python train.py --model="autoregressive pixel model" --train_examples=72500 --image_size=20 --width=192 --layers=7 --norm="layernorm" --mlp_ratio=3 --inner_norm=false --init="trunc_normal_002" --learning_rate=0.0013 --beta2=0.98 --batch_size=192 --epochs=43.4 --weight_decay=0.5
Rows from block 4 of a small autoregressive pixel model, named by matrix and row number. Rows with one number belong to one neuron. Each number is 500 + 50 x the weight over its row's rms, rounded and kept within 0 to 999. All counts start at 0. Numbers have three digits each.
After each neuron's rows are labels from the 100 images, of 14976, where the neuron reaches its highest value: "top examples" is what is common among them. Only what is clearly more common there than usual is listed. The data: Sentinel-2 satellite tiles (TerraMesh).
# fc1: MLP up (model.blocks.4.mlp.fc1.weight, 576x192), inputs 0-95
# fc2: MLP down (model.blocks.4.mlp.fc2.weight, 192x576, transposed), outputs 0-95

fc1.533:503430447600507542530405539520519505476427493495482425474508410558534536616490487456517453475543467478493469515408453574456513509390503393502520495484435518448427525526480511469494488570482521475444572450506454599586462435503528533565592486421542528417514509446500563588485483406473448490
fc2.533:444565555435515529505448527514482483413565426438565580443534490462425460442450459443529473464518483470458475464471578509420432505587471465397465468522571459514480509535559545527480480517525539478552514470538626476477472587530534420464437504496554582522567574496450498379500624514613423487
top examples: snow or ice; main land cover: snow or ice

fc1.108:556475528433446419462394452565506517503495551626493441584481461569478524567503499521432547636514477491434499323470483397542480447411472479535547496532399544485467438474497505482535442578489461566477623482522498523500469553582590466484505475453511530450467566504568555506484548484593444508
fc2.108:443513455508555475588533489508474544448492461412518519426459459492533477427451495483484471495399482539560511526454481579432523549516613533462492553523642537568510579504529518432456520521505497446530474567552439466559417483413474557600462544557481584489424504483471467441536496484449484532
top examples: crops; built area; main land cover: crops

fc1.32:428493521459535491500517517529509451484450508479503481542509538604492488554580483502497467516584475480601552455460466508548443547452498496477505513492543546743525443500523531489518509510585506544433568419512616499486576504443543503471593540512515494429520470512504544488542398531505443519
fc2.32:519429470594498573421515473545438556465605491510505564513549493495477568438504495606470478502484493527516460513520527423495482478473503489384585562498558477543514501460526421443457472551452468476606449441432459449446453475504487453485538498589527493512519503646544453440470483404617536490
top examples: built area; crops; main land cover: crops

fc1.223:464504512532493558516498553426567545448502494540580506461527481590479424575514473536504424472573428511597497523444439495526527528575455531445508561523548602686505505512580488476520496458516452593434531491518638457432539608463518545522516505538512457449571436532433539507515430531457483540
fc2.223:452499502582502574505482541517462576475586424488462557490561434463498527416565565563491523482501564480563509512513524391530423479505490446497474523401558492491507524463510464543478427581524575505599484460447527564547498578509451484462560444544539485521494580574569478469447482419530551497
top examples: crops; built area; main land cover: crops

fc1.173:515386510554460491505475487459563487524403459569443524486499512570543521578424504494536464567574523478413510564430520414460490479491470524561569524493477569514482430455534509470561467446528466468462548409411526555560574519562481541504606494489487490549569484449534509552569442429535600493
fc2.173:435522576493492471454524481512451513499582476530527554489565485469499427475617514479569579433493554475600492469480504576488500482550462555540412604480589508528414498553452523428468505445485520526516432519425426453523512535467513509559499593528521482495427482529498414332385426508450542492
top examples: main land cover: snow or ice

fc1.506:451424475469435403420480539542493429539563607507494493408539433488538537642490483531583459507520564589483587573486447474473531474503450491517469525484493577660530524584567512486617522413514414469375503530565477490487476481453517525495540487446515464509615478496507626470461490582475501566
fc2.506:537426504455518487534434477477477478379545563436525553524424471498470426406543486493510561511502454547505533465550477468502453485420529541482551412465465431539463450522611582534503483559480529453527467446464558561515599526487521491516464502580512481547470553503491467463452559541431425438
top examples: snow or ice; main land cover: snow or ice

fc1.513:489464472527495390441496541540498390518546619427483487440567461463538521536525548457535492458489539617491509517493503490480543500468499476526516535511519614386478497568516495567584503464449438416458561504554413476465478438521554525472546531468451492541593486514561545492511454531458507503
fc2.513:541468455508461512485447511483480479439551577492553536522442480490426480457548482546494558474494488561515465445541486447504446565438515531529528499470477513616421495556577580592488526598445495437464483472483574506539520543589493544521520546625529439515470557483552530479512547611408503450
top examples: snow or ice; main land cover: snow or ice

fc1.327:538473518573555490617507483505490407475528464508484455603517539511546429392502460609496525530544487419515457494457583544543507555508528533530530431454496402433459495473454538531451510559577634499547506505538433534533527425521567436444518505505415479463446546476536445547557611468541446385
fc2.327:477557535423535568469599496578487515592443439518501508531538571528502531568464471480464447440518496507516554509499560574464582531589478565461535532507537525457646446530448443476521470493550453472464572518525417509528484478538491417518511479431460497484529461574518504540521493502620528589
top examples: clouds

fc1.308:478442515476561439535528490579491609513449521485439528561467439548474483558551381540536593476578563477530544484497520469493486522492528507603468517505493497776491430488502589486466465493583524460428505451484471437563515491494437443473462489535420462503485508471519580458523472533537439564
fc2.308:493383456554467488485543462527525626507525572486468571521408430528476418465381531516547454493484428582522502425509486490506519425392501538445560441511472464517438538477600478416567498450466380512463376469460474512414501413536536537538585532516491537522512419603461509458471526502537477505
top examples: crops; built area; main land cover: crops

fc1.119:441532517455490515493424474499548371537455480542566441487531476594514475474521598482495463508592424545531461576464364572525473539577428501420572532547531556588504490477540531464627493547454479558407544565503643522460545599436497546514501497546500536444535425535453560471485473522452459437
fc2.119:493505560529552437461530523493478538448611531497491458579544475505461567392450516621453598518533573465546430546535563433509511520568504462516516540500508490460506517448565494483436552568525564462547519489427541510558509490457478453447577501592495414490509551533602493444494516457553554586
top examples: crops; built area; main land cover: crops

fc1.210:482443506432562484459513510512598450549524500514470528535532552502527493523539445572452418528565501399463458462390509476508441480620428538537470529528481457495516546501403506470577511449552510467610550444434450526543542583515499496448575584511556459554556475518486427476492462547504527585
fc2.210:470540439495435502480474482615519470439471388493574534543477397521546627378468549490563544456551620545542487537578469531458519501451555521398447505525443550543449523534452428510472507522496496498479503519464498540435493481518499497513477482464491552548335595539576545527513421431547477450
top examples: clouds

fc1.361:524469511473513511508478509521490412497476564506463449575498537494538419499555512539393501530552493462523485380484491451626491528455514510514500476584537409463540462457486481560504486565476461520532580501458473548501633529390516437566644504429504558558389492522505540506505451587478512456
fc2.361:490581470444454528505461507544465459504407442512467531482552524503512512538513489442528483508452480469507492499517475460471580447456545567499350510446450504481385476483532555581569506530526557517530541480517419471454611479517469516552479559503497554500601388651510496542448439624579585572
top examples: clouds; trees; main land cover: trees

fc1.568:586441582504458465446438548517493482436433472524480556520470552524508532474521509519466495540531405488546519479560447359635581519496413468538530454484468487536454517474420479393502445526528506565553542479531557527493574482497512451505585586436496446502516549407468525468469464626601502452
fc2.568:509526541426573554514556509454464516578536514464588508515555442511485363500437458487466542439520533501455519511497545483366449550519506560383521526507548512484527516568563508512461568499540467399545500512530453461521457525616420548477527419455504524555522483637488433450544520444422512544
top examples: clouds

fc1.131:527488513542540477477466548595562407421553445443444552489522501464538502563535554548488527524517567524407528545542562459423502518507526481502456443540458535641448498524519493582554456470494405440543558429465388521506439561505465498472509443584461455500631550485518526507527500475493563516
fc2.131:510491489456474529512614453566575559523541549449527539573420459499523420438422471471571445536447491625556460468576565573519488466411528539516650509531426591568443569508543586452495531527373489530424482480503495456458563486543548572484480572467460445504424519453550444525533461568524446484
top examples: main land cover: rangeland

fc1.525:447519527396460480430465477486549504451538389540546544521516446622525463478606532545517539501434482440504474508430555514487540482532445610518504525519496513568534393517438493426368515476545495432590531461523472583534588504588503508442509568543536483508528443467481441596482431481447563491
fc2.525:469624498492645612447523507483463559486557518441507484542543576448515471529480419513439390530468385513485497553446420557568447475516354459468498537428525555491578451518494459454542518610466502441517442479483508437457485591555507580490553501375554568515436457441494552465450520513587421551
top examples: crops; main land cover: crops

fc1.99:452460523489501491526446510601467489487466577448515345514477571575579483532511526507520418490487470487513524518457575510511544398485449508447515462501482477515476561510488498430487501562433501403525588476522468524491409531479494443524472472464550462576486524512524531459519498498577570570
fc2.99:505529435545541479576536459519448500505513533501431469507456544485488538469481513490491451596481487444558574518549481532450508381514448490480550588494617609499469509550440487467452516502459531527486524520667503425561416568541485479401517407486573313422475457469528477497501590502449579502
top examples: crops; built area

fc1.318:495400402488504501571434538465599515508464483430506426485500594497507424495517451514485521504526454375496471419421538441597516501530463467439564523501492529428561572561515557520467496453521482514523556514476464491566575501441528466504505547485564482559510345532479525526439465526558488486
fc2.318:423439529533439478503406529495577500520490318549640484497533438493520503447452534450481487434530542536534475481562503444383461495465512471533555451511609426503457536462535424465595533608567549499443456478455556533485603489497503518500526526550451470422416515502474465593581521453430480545
top examples: clouds; main land cover: trees

fc1.498:544485483485478496403571471520461596518463531545467510463538587501418582498473503456449392512466570565479406422447419487553496553619492516519496464528448418370545471584551541464422605492501501566507442538526616536514549528526585569517564444463562485565479445516459495483453604512540419542
fc2.498:461457465553435416461430500436462507519472410519446564445471457551522589581530446436413527478547483449401496502416438467523538508495404409545400479476530459530503462515466509570499550481610469445501437458501536489513462469470464479517500487614528556494493431516468495486512538523442583462
top examples: built area; main land cover: crops

fc1.161:549619486451544443506498501514482446348475589549454531511506557530586523433542430537440399491513526490556482464502528530462512365487528478493513466559531452518527465552458472492417544597482504520496542444565503544600466518486469539548611498442484431545449484481546450578562546440500561549
fc2.161:467393588489427459432490513478565475554589462505528524499474510455467473530502607449497622502417506534440480469496481509531537638558584492517529478562442534478498510472417512582492446485615462442527490543463503454425557491502481510495429558565499593512532581489454538481467569528528448486
top examples: clouds

fc1.353:440471527516582419482580486520518481443491566557493551584520493505536540482574477500480500425556475457445491441476490502558392481489494514551469475525526623578467467480517379491485455510478576497514562451597500562558453510475579455437474458472483544469535468530622544407556520512484524477
fc2.353:514486441475484525440580534548534507542449385481430507441450513576452430550503547568386463511555450548559480496537438536482575534494498509477593484440504532505452513519477560446502593567546444507410497456414466579457433533534531520518479509497504467467570481406445530638452502489506519512
top examples: clouds

fc1.68:455478561390561526481582452510405549531479457538507436524575584375508593397567501446473555423483505505507542529511499582445444503587509457508531538504495437495537550410539531495453534513380524560522426533535555597478544516500495431455473540489546566483410482603472455513448625467509455547
fc2.68:451541481547447396530482549443527554498488501507386441478571528481580570497406504540438504538497535436511531532487503490561510527525463490485454480465418530401408496483433427467517610371586423496492493505559467529443446444493468515503521505425526532479524492517476526467516531451534563557
top examples: crops; built area

fc1.572:591502556502558395522595460515547541420559518576527438399469525543442402474501543560406487537503546494455504478522454458519467534367431534437577513502491539500500509357492505523577420581460496530540529492478505500504581383518500468577564511507519534521494561432448572533450552563530444520
fc2.572:432517457457444592469465519465497454593476575457475509588554531470612590538535443423609526453449422537581492479483554529464537487582570491608446474461560450522550484645464517492516612435526516471450448563542540509461452579478482548420416470549525503449522461509576399417541435469495546512
top examples: built area

fc1.73:486453492577562560451604444563519512434515534526477496506485508518587560563516469377495410588433411395447494505422458480490498468523441551630431543477417545512486502532592532487515535534534523470462591428492574527585483595595522510524464518469505507463491520454447459490537506321577415503
fc2.73:490469377525390472466422585472482507588508503475480504438525574523470464432528545540487503474527552510481470514574641434453552485422583471526595505554453431430484497524436544510430531522621466546586460530467443521463459401347515536522448555457524433574586538539475463511492449620463440512
top examples: crops; built area; main land cover: crops

fc1.274:422543420432526450513459508475506454519570486502572459503404513527525517549527526535517478578476459472508500477433473529388500471543403488449522532540537537446462483448506446484416499504538487493485558501538511530544464515430590543520542532410492470461516430558531449401511435584471485547
fc2.274:437498537434521515475504513478485517566527447554500514483530452480547612428457492520522521530450422491547525459534431497520607501477488399447487449492495381519510493517549531521461458510521613471448453573484480522530430537530415465558453575536454435387421410470546545514483418390512515530
top examples: clouds

fc1.275:463526502514458453595521485486537508473452531499561512417549507614393495574550460501489453456552475495551508476410572494469560524434543527589499526545559498640501530558564510444552530523594556537421540460567436472487480487397523412488598488523492498480549483498473496445534519561497539519
fc2.275:505439556569611612473559430505448493508606581463578538578565542519444491476525508580421533477527462545549483525533503463461434533508505468351513492429544524452550467541519513472504474499483507472546502485395505563491370464485496435542454407559523538545483564576522424435421492441578534572
top examples: snow or ice; main land cover: snow or ice

fc1.478:450429518509564412470473514598549462495409539477564446506514445553543500443473457523554623600572613474411489466492464511467498527487513518500474489598452562565538515506460505359477515468564550372531547560538469528496471468446422560389471503501435579578495502538496557518480496475467511516
fc2.478:568387507458469520462628481532528556506500565507438499553484491461404439475422460522544453455510505487529495534483492512471477459478623491535483481383436564488512481525546482439477513527534371497486423501506480484458489460553491492539569494518455559510503451535445539542527479560505533523
top examples: built area

fc1.502:514476414477527508479563523578513484564542443565515509567444531530580639586463467462533436510575561578460560403543518493553489462433495530625543432538515414549533469450539573481412435487470527474450583496499473527561477493440563596468530452508474516478488462547513439483511551495423496544
fc2.502:420497477539548495536488419541520599503598590552562407494466492538483494488597462482473521498435453474478493400402416439460549452469537563433498493553471504449588459494445471486621634506583430379468493507538525536464499441445512510457495528461543455482475465483473494442523575512604539528
top examples: clouds

fc1.458:534496515566478469533417540602481446482560468454505538553545470450555497533502453563579522537562582527478532545509624523494562467436497492477419492467507559599515483566541530593548495481508395428448521403451412460483435421552487532491460512522456430498541585471508569546562427516499528463
fc2.458:490485464490531504481524515476532507517573607470526532524442405492504358486491499428506459526458451590555513471584503506460428443349510627547604512538426570604431524521586557508511484477375546506418459460580556492498543492553546553535533647508489536500441564521515442557484497573443449479
top examples: snow or ice; main land cover: snow or ice

fc1.559:534541538626512509589493595570566599456471551454488568472553416469429539574541526469470571394516503556478476545460583488479590554494538529564475449594484489594515508540546489508527475467564481539521472447482350537503471533490518440469514468545470357528659497531431444483512527486504501549
fc2.559:463459481603562517548481460513518597551466494422509488489494481554521447463507496570565464443523453614561460456539469489547453555476479474468465454473466509571434525512517628485518577465445564470393529486446490528502442421556508539547418456524467551508452517457479475495496508563560434510
top examples: main land cover: snow or ice

fc1.382:509466554445540648454482504464468478423481513545556473455503521518491430480519583429476475547571441521596470532540376486603476486501404454513523535481558530403491477441425525506399496527493538518547489481439684512477500523551552557471525499540538509448529494543488424558499462491518432514
fc2.382:469548454570464470354508536535461558487446350546416494493575550478509544491486535542407536473525600447527462599472561391564489485532540422512508518483573473513538536500545452618390461517534592454495529494525460459530480496508520492438577415562539482466472519590558573387548520455532535505
top examples: snow or ice; main land cover: snow or ice

fc1.310:531535437547480434403506534454491455560589511540540500461489514463560490571461488577485371483427504540505487562524513464443512571621539534448517538467479563563539480594607469536605448445508468555421553490490520434443555501461503548538543525520534476555579437452548559466529480420468473518
fc2.310:481528505469548564565339474517528470491584572449612563505450491484509572465542531418547512449464474536516537443541490520525484515488409577555614529548531409554465539428516526483505430582496516466487591497462580567511634610514414510462470581510507478554527522406528436523501558483454449409
top examples: snow or ice; main land cover: snow or ice

fc1.450:530506524465556444413536507515549451553515533543471533484474506515613539478453447578510437657475414428495469438592520462538466452552565545509491463429520620526526622569468584447517564483548423529583543451560516581511493532496529483442526455545437546480399458457556475470615532486413459542
fc2.450:462506506559500545456451461459469539544486450476516493518519478514479439480524541396447495449588618573517507491462397570554522562423396483532507465533498468564464488451480354530451403572468533530405520507460494534510497468513522497505443503479505461505606523524487472501482440466551520433
top examples: clouds; main land cover: trees

fc1.563:435470466612518466506524572491570509444528586520483489475515560517512540480474505521464554480565474428442425473450373512526568525475577426579482501505377508527453502553534452493433495569432457425484511451525445512593475398469561489594475600517545661505456430420450542493496448430504444479
fc2.563:452511561518490489438492462542485474499495406561475583465531465496450466576508489424497493474446506525636504440581414500475475475470396523480506528493625468593513622482598594460565527477483478515547529515474457580531556534485487445517471577544473501463403488524546521473461569572464570515
top examples: snow or ice

fc1.92:524435486519566494466504432507489504538590538493519495495446714522573523455531452466502515561474515422518525455524385370639552489528517618406485544459484505488462439453517537495453530480448532397545539544505595494542526615502498496492545524487492496543441504409520497492537534537536554459
fc2.92:537568481574490517528455469614441532498474354497503487508480343462498559449505420510532507477563436506539468571431538590502482517424498433562500514518522468388539573488511444503531503535505504596458441481445466512589473463515516491523496449441536538510451459495487504379433547452429464526
top examples: clouds

fc1.188:504514579635500537568492518516545580499631404436488476496587513437469475497496518430520476427535478535501402558422602545561592532389520555500528517525559486348522555525466449459525454458535458580527450482522487586468433423470528497519505512583476507592555458560462452481492541517420525450
fc2.188:498504511508532564487470532519431408572451473534523505475544451458504455508636505509436548486515500509528498515486563450575459575414523567457472568397465533598497482504509560538420426497416533484508523508455525562529442540505528505411497574534524464481510508513530452511478446496565422461
top examples: main land cover: snow or ice

fc1.9:495488535470541493499458434462517508449430433511485436538534506522495406598582508534417424525481454560434489445435511387620511502475492540468490568479457444475493516465496519446466574445545422456557584424475549598605550528528487540504493545510468518454558542455470515510439419454500508442
fc2.9:463450466508431469453550579470503481519500508495548467527530493480481472443505516558584541446506559485493474481583471425428555570534523481520532562470528437625487529510515520516486576519501579444448568454510546524500504529406451529483525416517436419470552508485499567565533429562423529410
top examples: snow or ice; main land cover: snow or ice

fc1.152:466492582471560443494509504543510384536529597476518557578496530558554438507506511454478390547534413437541413529577502424479460496535504504489537505508525450454469502500511502445507570504502486541698509592517507531501543523513474410446544510400486470587491507466546484457447470497499480572
fc2.152:447509497587418603484419517553524492525581445516496380528492499606554641524540431593479435590529495552537518463468497565564545412481430517543453431513499559466452462499531494359460433485489562488421535507540420560516469545498512494519439502565475450445449486520508464528500585478429483480
top examples: main land cover: rangeland

fc1.236:553441506465469531479542461575543470494593539571437517524511541596445513538531480504436504513451493451441494452496450596441550523425431495570517401567433494508517512446603416496500497552432514552539573452483569535526516503515468509570414568580534571561498530435473540475490480498507432453
fc2.236:534576474505487489584478569424408493469442505450527415558534455469568422478464461473605454492526581557492433505572528448472394414517512615493485622489598457561460519530459567498511531457612569498458450451539481508488549529513460522557572469491518382476558394544548446477495457539512591469
top examples: crops; main land cover: crops

fc1.333:465480381491637594484485560562510470503466447507452536515408551518586464492512525496498428589606520454474500484544474426536464487523574519556585540561428532581447566421529518507572523494515508444548533421372525504601528618487472521563608503442442483530518517526422525597579450439433468445
fc2.333:494539639514475469584592464539484498491536493509494646409523483521460529564525479464473605446492529563492477479478492479378480478492468463423433487492658465488511524502451467492604477467475508487419477490457451495540493618431482415482446511542498529505404541515443518465398548575508481437
top examples: crops; built area; main land cover: crops

fc1.189:431449440547463527516482487545526470554454535484485466502476574569508492592548512399550477559572597476470503504448456521449567523532449475444457586519385523510467513498509512507439379415538519464519515487501485539583473523528479500500557490365508546474491466455543470555507440597428534471
fc2.189:529469653557487482474419534495472499494521460523506505472532415445536532475471471611528524471459402462508517511518507420519480524466529515594551484525578462466512388444529525453555537524375532546480456498475470458451486531475448473572472503564483491514475515567527580504479597426470486498
top examples: snow or ice; main land cover: snow or ice; main land cover: water

fc1.138:459557436436481532523459522530524464497526535468451437513466524526426442484477487454584487458536564532509499487486403429461531552522559409562493474483494419488471466477524518537490490463439517503510513544585396568554568550519514539476501502493508510489566474577594548494477441390426594514
fc2.138:538523493533564517496597535487483531535447472457507508545534573481484605406491496499390512492489506495564482497436486463469514529437495602423509461506537538473544545539538566450540520522495468438542427522579459480465392513505541567458480455395494571584506575476453397453425586603450381529
top examples: crops; built area; main land cover: crops

fc1.195:546436574579508510458474532576475397405436498533515529522400504510502428497498542512474463544483451530490521437550441481477482491480516542660514497490451433560546484487444590551556592506502602499463569494552482530513566537522483532584439522539448652449594520583449523449556503519549505601
fc2.195:550490474469526527509543548487435519576596460526466517484474509440456527501514533500524454492503555463527538518617501386542501456509504482492554535544534514570472563520508515521489449472495504479541430487497488529526502445432457518417523383469463450444424468378482508431577537585493546446
top examples: built area

fc1.44:495608543604596504482441443524504439461605449501585492509491431579523440507604460509459516498432493500527486414480541508512456475502460550368418540463492453579475470541427560532524521483570515553531565512556538576523497588539546547450619523562539498464427553593485440447483488438533428514
fc2.44:533451474457551525488614519373495563504426506482440447479534544501525527611411549526528469590447449443519502518482467471582387557586433354549545505512447578452629467449473457482537447454491436410486495460420406509536505468537487499481456443461523495509492494495472553572589558440515387470
top examples: clouds

fc1.159:525544478548538592454469527522498587507561518472519502416576467424458541531515612450454514460461470591499476616467515459526474490552466481526485561546493535476545506432493446512549525440370396600525514490447556630474422584515524526490495444515518482518647469542419485425456493496468507597
fc2.159:428621441531475486520444491449508513429498452422511490471469519516503503429579473579545551473534546567511451455530576473603424557491444492549523486554458481557402555478522630567436591500476602465435480525464548539527490475486542520472500435531532471498451524411548518489489545510499482482
top examples: main land cover: snow or ice

fc1.364:477482505341491373465459476445502487582499592566451482543397478525545522461495491479532442528457518525513478484547403527498474482564502477476533529420516500545450452524523543557514472522547507423406514569518517407517571473497453513542472567454533599475339499476591652518516439537462488493
fc2.364:526472520506453418505451503449448413424564633533477472503483476494481489496456483515496515515453479443430524433470412510393552465465511521522502463564540480471453511522526440528539506533488414498579441469527488440473554512533475507517570567513508428522588432493454552468492543524369495422
top examples: snow or ice; main land cover: snow or ice