Weights of a small autoregressive pixel model: 20-pixel images.
Rows from block 3 of a small autoregressive pixel model, named by matrix and row number. Rows with one number belong to one neuron. Each number is 200 + 40 x the weight over its row's rms, rounded and kept within 0 to 999. All counts start at 0.
After each neuron's rows are labels from the 100 images, of 14976, where the neuron reaches its highest value: "top examples" is what is common among them. Only what is clearly more common there than usual is listed. The data: Sentinel-2 satellite tiles (TerraMesh). In brackets: how many of the 100, against the usual share in percent.
# fc1: MLP up (model.blocks.3.mlp.fc1.weight, 576x192), inputs 0-63
# fc2: MLP down (model.blocks.3.mlp.fc2.weight, 192x576, transposed), outputs 0-63

fc1.307,147,194,195,202,175,195,200,212,268,241,194,191,186,263,87,225,280,217,202,202,235,211,221,237,217,238,139,234,251,234,153,168,160,119,165,221,244,159,168,211,199,259,226,192,201,255,218,234,281,110,205,240,210,175,168,277,201,170,177,128,160,236,203,206
fc2.307,171,215,279,133,192,190,210,180,121,194,219,230,229,238,198,232,229,221,247,178,197,149,263,138,199,174,198,213,204,134,198,251,217,108,181,237,207,278,177,183,258,213,136,219,201,129,200,192,223,178,131,211,259,170,139,189,189,186,111,194,230,193,256,168
top examples: built area (66 vs 37.5); water (66 vs 40.5)

fc1.246,188,227,225,215,223,209,210,134,131,205,205,179,199,279,186,111,152,133,203,189,222,224,188,171,161,239,216,193,189,193,275,201,189,154,174,199,163,169,185,213,204,311,203,265,167,225,232,150,220,332,179,279,221,213,147,242,208,213,223,193,169,192,191,170
fc2.246,215,199,156,201,229,232,220,198,123,239,195,184,193,214,170,265,191,317,157,135,169,178,196,253,319,213,225,226,249,163,235,261,241,233,201,224,192,197,258,248,173,251,180,222,205,106,194,183,200,184,156,220,154,212,189,240,233,172,181,200,200,208,155,164
top examples: built area (62 vs 37.5)

fc1.264,178,236,207,206,228,161,116,241,164,236,123,251,187,223,230,242,263,251,201,133,195,249,265,180,243,229,139,185,243,177,212,153,183,122,169,224,288,221,176,206,160,230,223,191,201,318,219,168,276,94,197,235,199,125,155,219,227,180,202,111,254,218,166,295
fc2.264,185,215,255,174,173,147,246,300,144,253,206,271,234,250,273,151,230,152,237,194,186,176,195,163,176,168,209,253,167,195,213,226,240,226,214,218,216,196,200,176,275,260,196,237,184,173,143,189,177,199,162,218,281,285,107,209,187,151,189,261,253,245,275,178
top examples: clouds (96 vs 15.5); trees (93 vs 58.6); main land cover: trees (58 vs 19.6)

fc1.309,229,204,227,228,212,201,150,180,243,204,123,204,227,212,224,156,243,230,176,264,257,196,207,225,243,157,267,178,221,180,143,134,206,202,186,251,184,130,199,234,180,297,239,184,209,174,198,225,206,211,228,196,120,234,269,188,253,128,228,193,174,242,209,182
fc2.309,195,236,136,207,225,212,179,156,204,246,202,227,227,228,164,156,194,232,180,218,252,191,197,167,288,188,192,222,265,187,230,142,213,256,155,187,192,196,174,238,160,219,231,223,175,201,213,195,260,119,239,181,162,110,214,141,165,249,176,160,243,165,199,153
top examples: built area (62 vs 37.5)

fc1.63,181,205,148,217,245,218,224,251,96,159,192,218,234,230,325,180,165,195,102,182,183,210,148,147,231,141,131,154,271,184,195,230,254,210,234,201,147,217,204,152,176,142,203,208,179,187,247,179,179,266,201,236,249,140,259,187,230,219,202,241,144,166,224,200
fc2.63,236,169,192,226,298,161,209,175,174,183,200,214,178,222,151,197,130,263,206,215,263,173,181,179,264,167,198,220,270,178,246,192,145,179,227,163,175,193,209,245,191,199,269,247,230,181,230,207,257,143,172,153,233,205,225,226,203,292,181,232,208,153,259,186
top examples: built area (62 vs 37.5)

fc1.50,190,305,205,129,186,204,137,189,202,219,207,236,182,239,120,264,243,264,244,179,215,228,240,253,210,264,193,234,170,166,187,177,171,189,206,230,203,211,198,232,176,212,186,264,129,321,211,162,289,58,195,171,205,153,110,241,139,161,187,120,213,216,192,242
fc2.50,193,177,288,189,201,205,261,182,221,144,187,215,163,160,182,162,205,194,229,228,254,181,137,149,228,159,151,194,169,268,239,211,223,148,181,222,216,236,201,225,222,145,211,132,255,178,143,214,261,223,217,169,294,281,175,196,212,238,222,246,259,158,185,191
top examples: built area (78 vs 37.5); crops (77 vs 38.9); water (66 vs 40.5); main land cover: crops (47 vs 20.2)

fc1.218,142,173,165,168,176,220,196,224,184,244,174,184,234,134,163,198,209,193,191,172,190,251,214,162,212,301,219,149,218,229,233,214,232,213,191,222,202,187,198,210,151,231,218,246,169,300,144,192,242,197,98,220,186,208,194,213,210,269,207,130,137,165,221,220
fc2.218,264,228,255,222,158,150,212,136,226,187,235,199,198,248,250,211,228,222,207,190,225,128,244,170,224,181,199,279,177,136,142,165,148,188,204,211,230,224,172,147,239,168,202,156,207,142,277,173,172,212,224,209,201,225,161,226,155,127,180,261,259,233,118,185
top examples: clouds (44 vs 15.5)

fc1.134,182,307,214,149,182,236,139,225,183,234,190,188,162,179,169,271,270,274,211,177,214,193,252,222,228,295,202,223,257,156,201,148,157,213,146,249,195,191,187,216,193,210,203,243,179,345,174,146,274,65,174,210,188,208,169,233,173,185,202,119,230,192,207,266
fc2.134,202,126,203,154,210,229,233,196,275,208,222,261,131,212,204,155,182,224,162,274,260,220,92,250,225,90,171,171,239,270,258,149,191,168,227,199,219,283,232,185,136,135,247,222,176,155,223,217,204,216,276,149,246,247,245,176,202,201,229,236,224,201,229,129
top examples: crops (77 vs 38.9); built area (65 vs 37.5); main land cover: crops (64 vs 20.2)

fc1.367,218,299,235,90,211,222,156,176,225,203,218,162,162,216,166,292,254,267,216,198,211,208,201,218,271,250,261,225,188,157,134,166,170,240,165,215,160,185,164,211,224,245,262,271,125,217,130,81,252,187,218,214,213,211,217,207,180,225,171,178,140,242,191,204
fc2.367,152,201,155,242,156,122,199,186,210,156,226,135,177,195,41,147,212,203,244,229,190,174,184,182,203,238,205,206,229,205,184,263,241,188,165,212,222,243,213,239,265,187,159,112,198,244,217,220,211,186,222,209,250,237,172,211,165,252,231,282,252,143,206,235
top examples: built area (81 vs 37.5); crops (75 vs 38.9); main land cover: crops (41 vs 20.2)

fc1.529,205,164,191,151,208,144,308,122,228,155,169,152,271,240,208,183,158,122,152,204,175,215,201,198,167,147,202,164,239,239,244,175,222,155,259,231,256,244,216,188,132,199,215,217,220,77,252,274,151,266,207,190,246,160,203,225,249,211,214,264,160,207,190,144
fc2.529,224,207,167,231,222,252,187,162,219,133,150,158,191,194,206,238,216,189,240,172,192,189,239,236,145,155,222,254,265,154,190,179,145,238,163,155,143,215,165,202,197,206,178,206,230,191,164,180,213,193,115,225,78,135,251,163,242,236,143,153,226,189,152,233
top examples: built area (63 vs 37.5)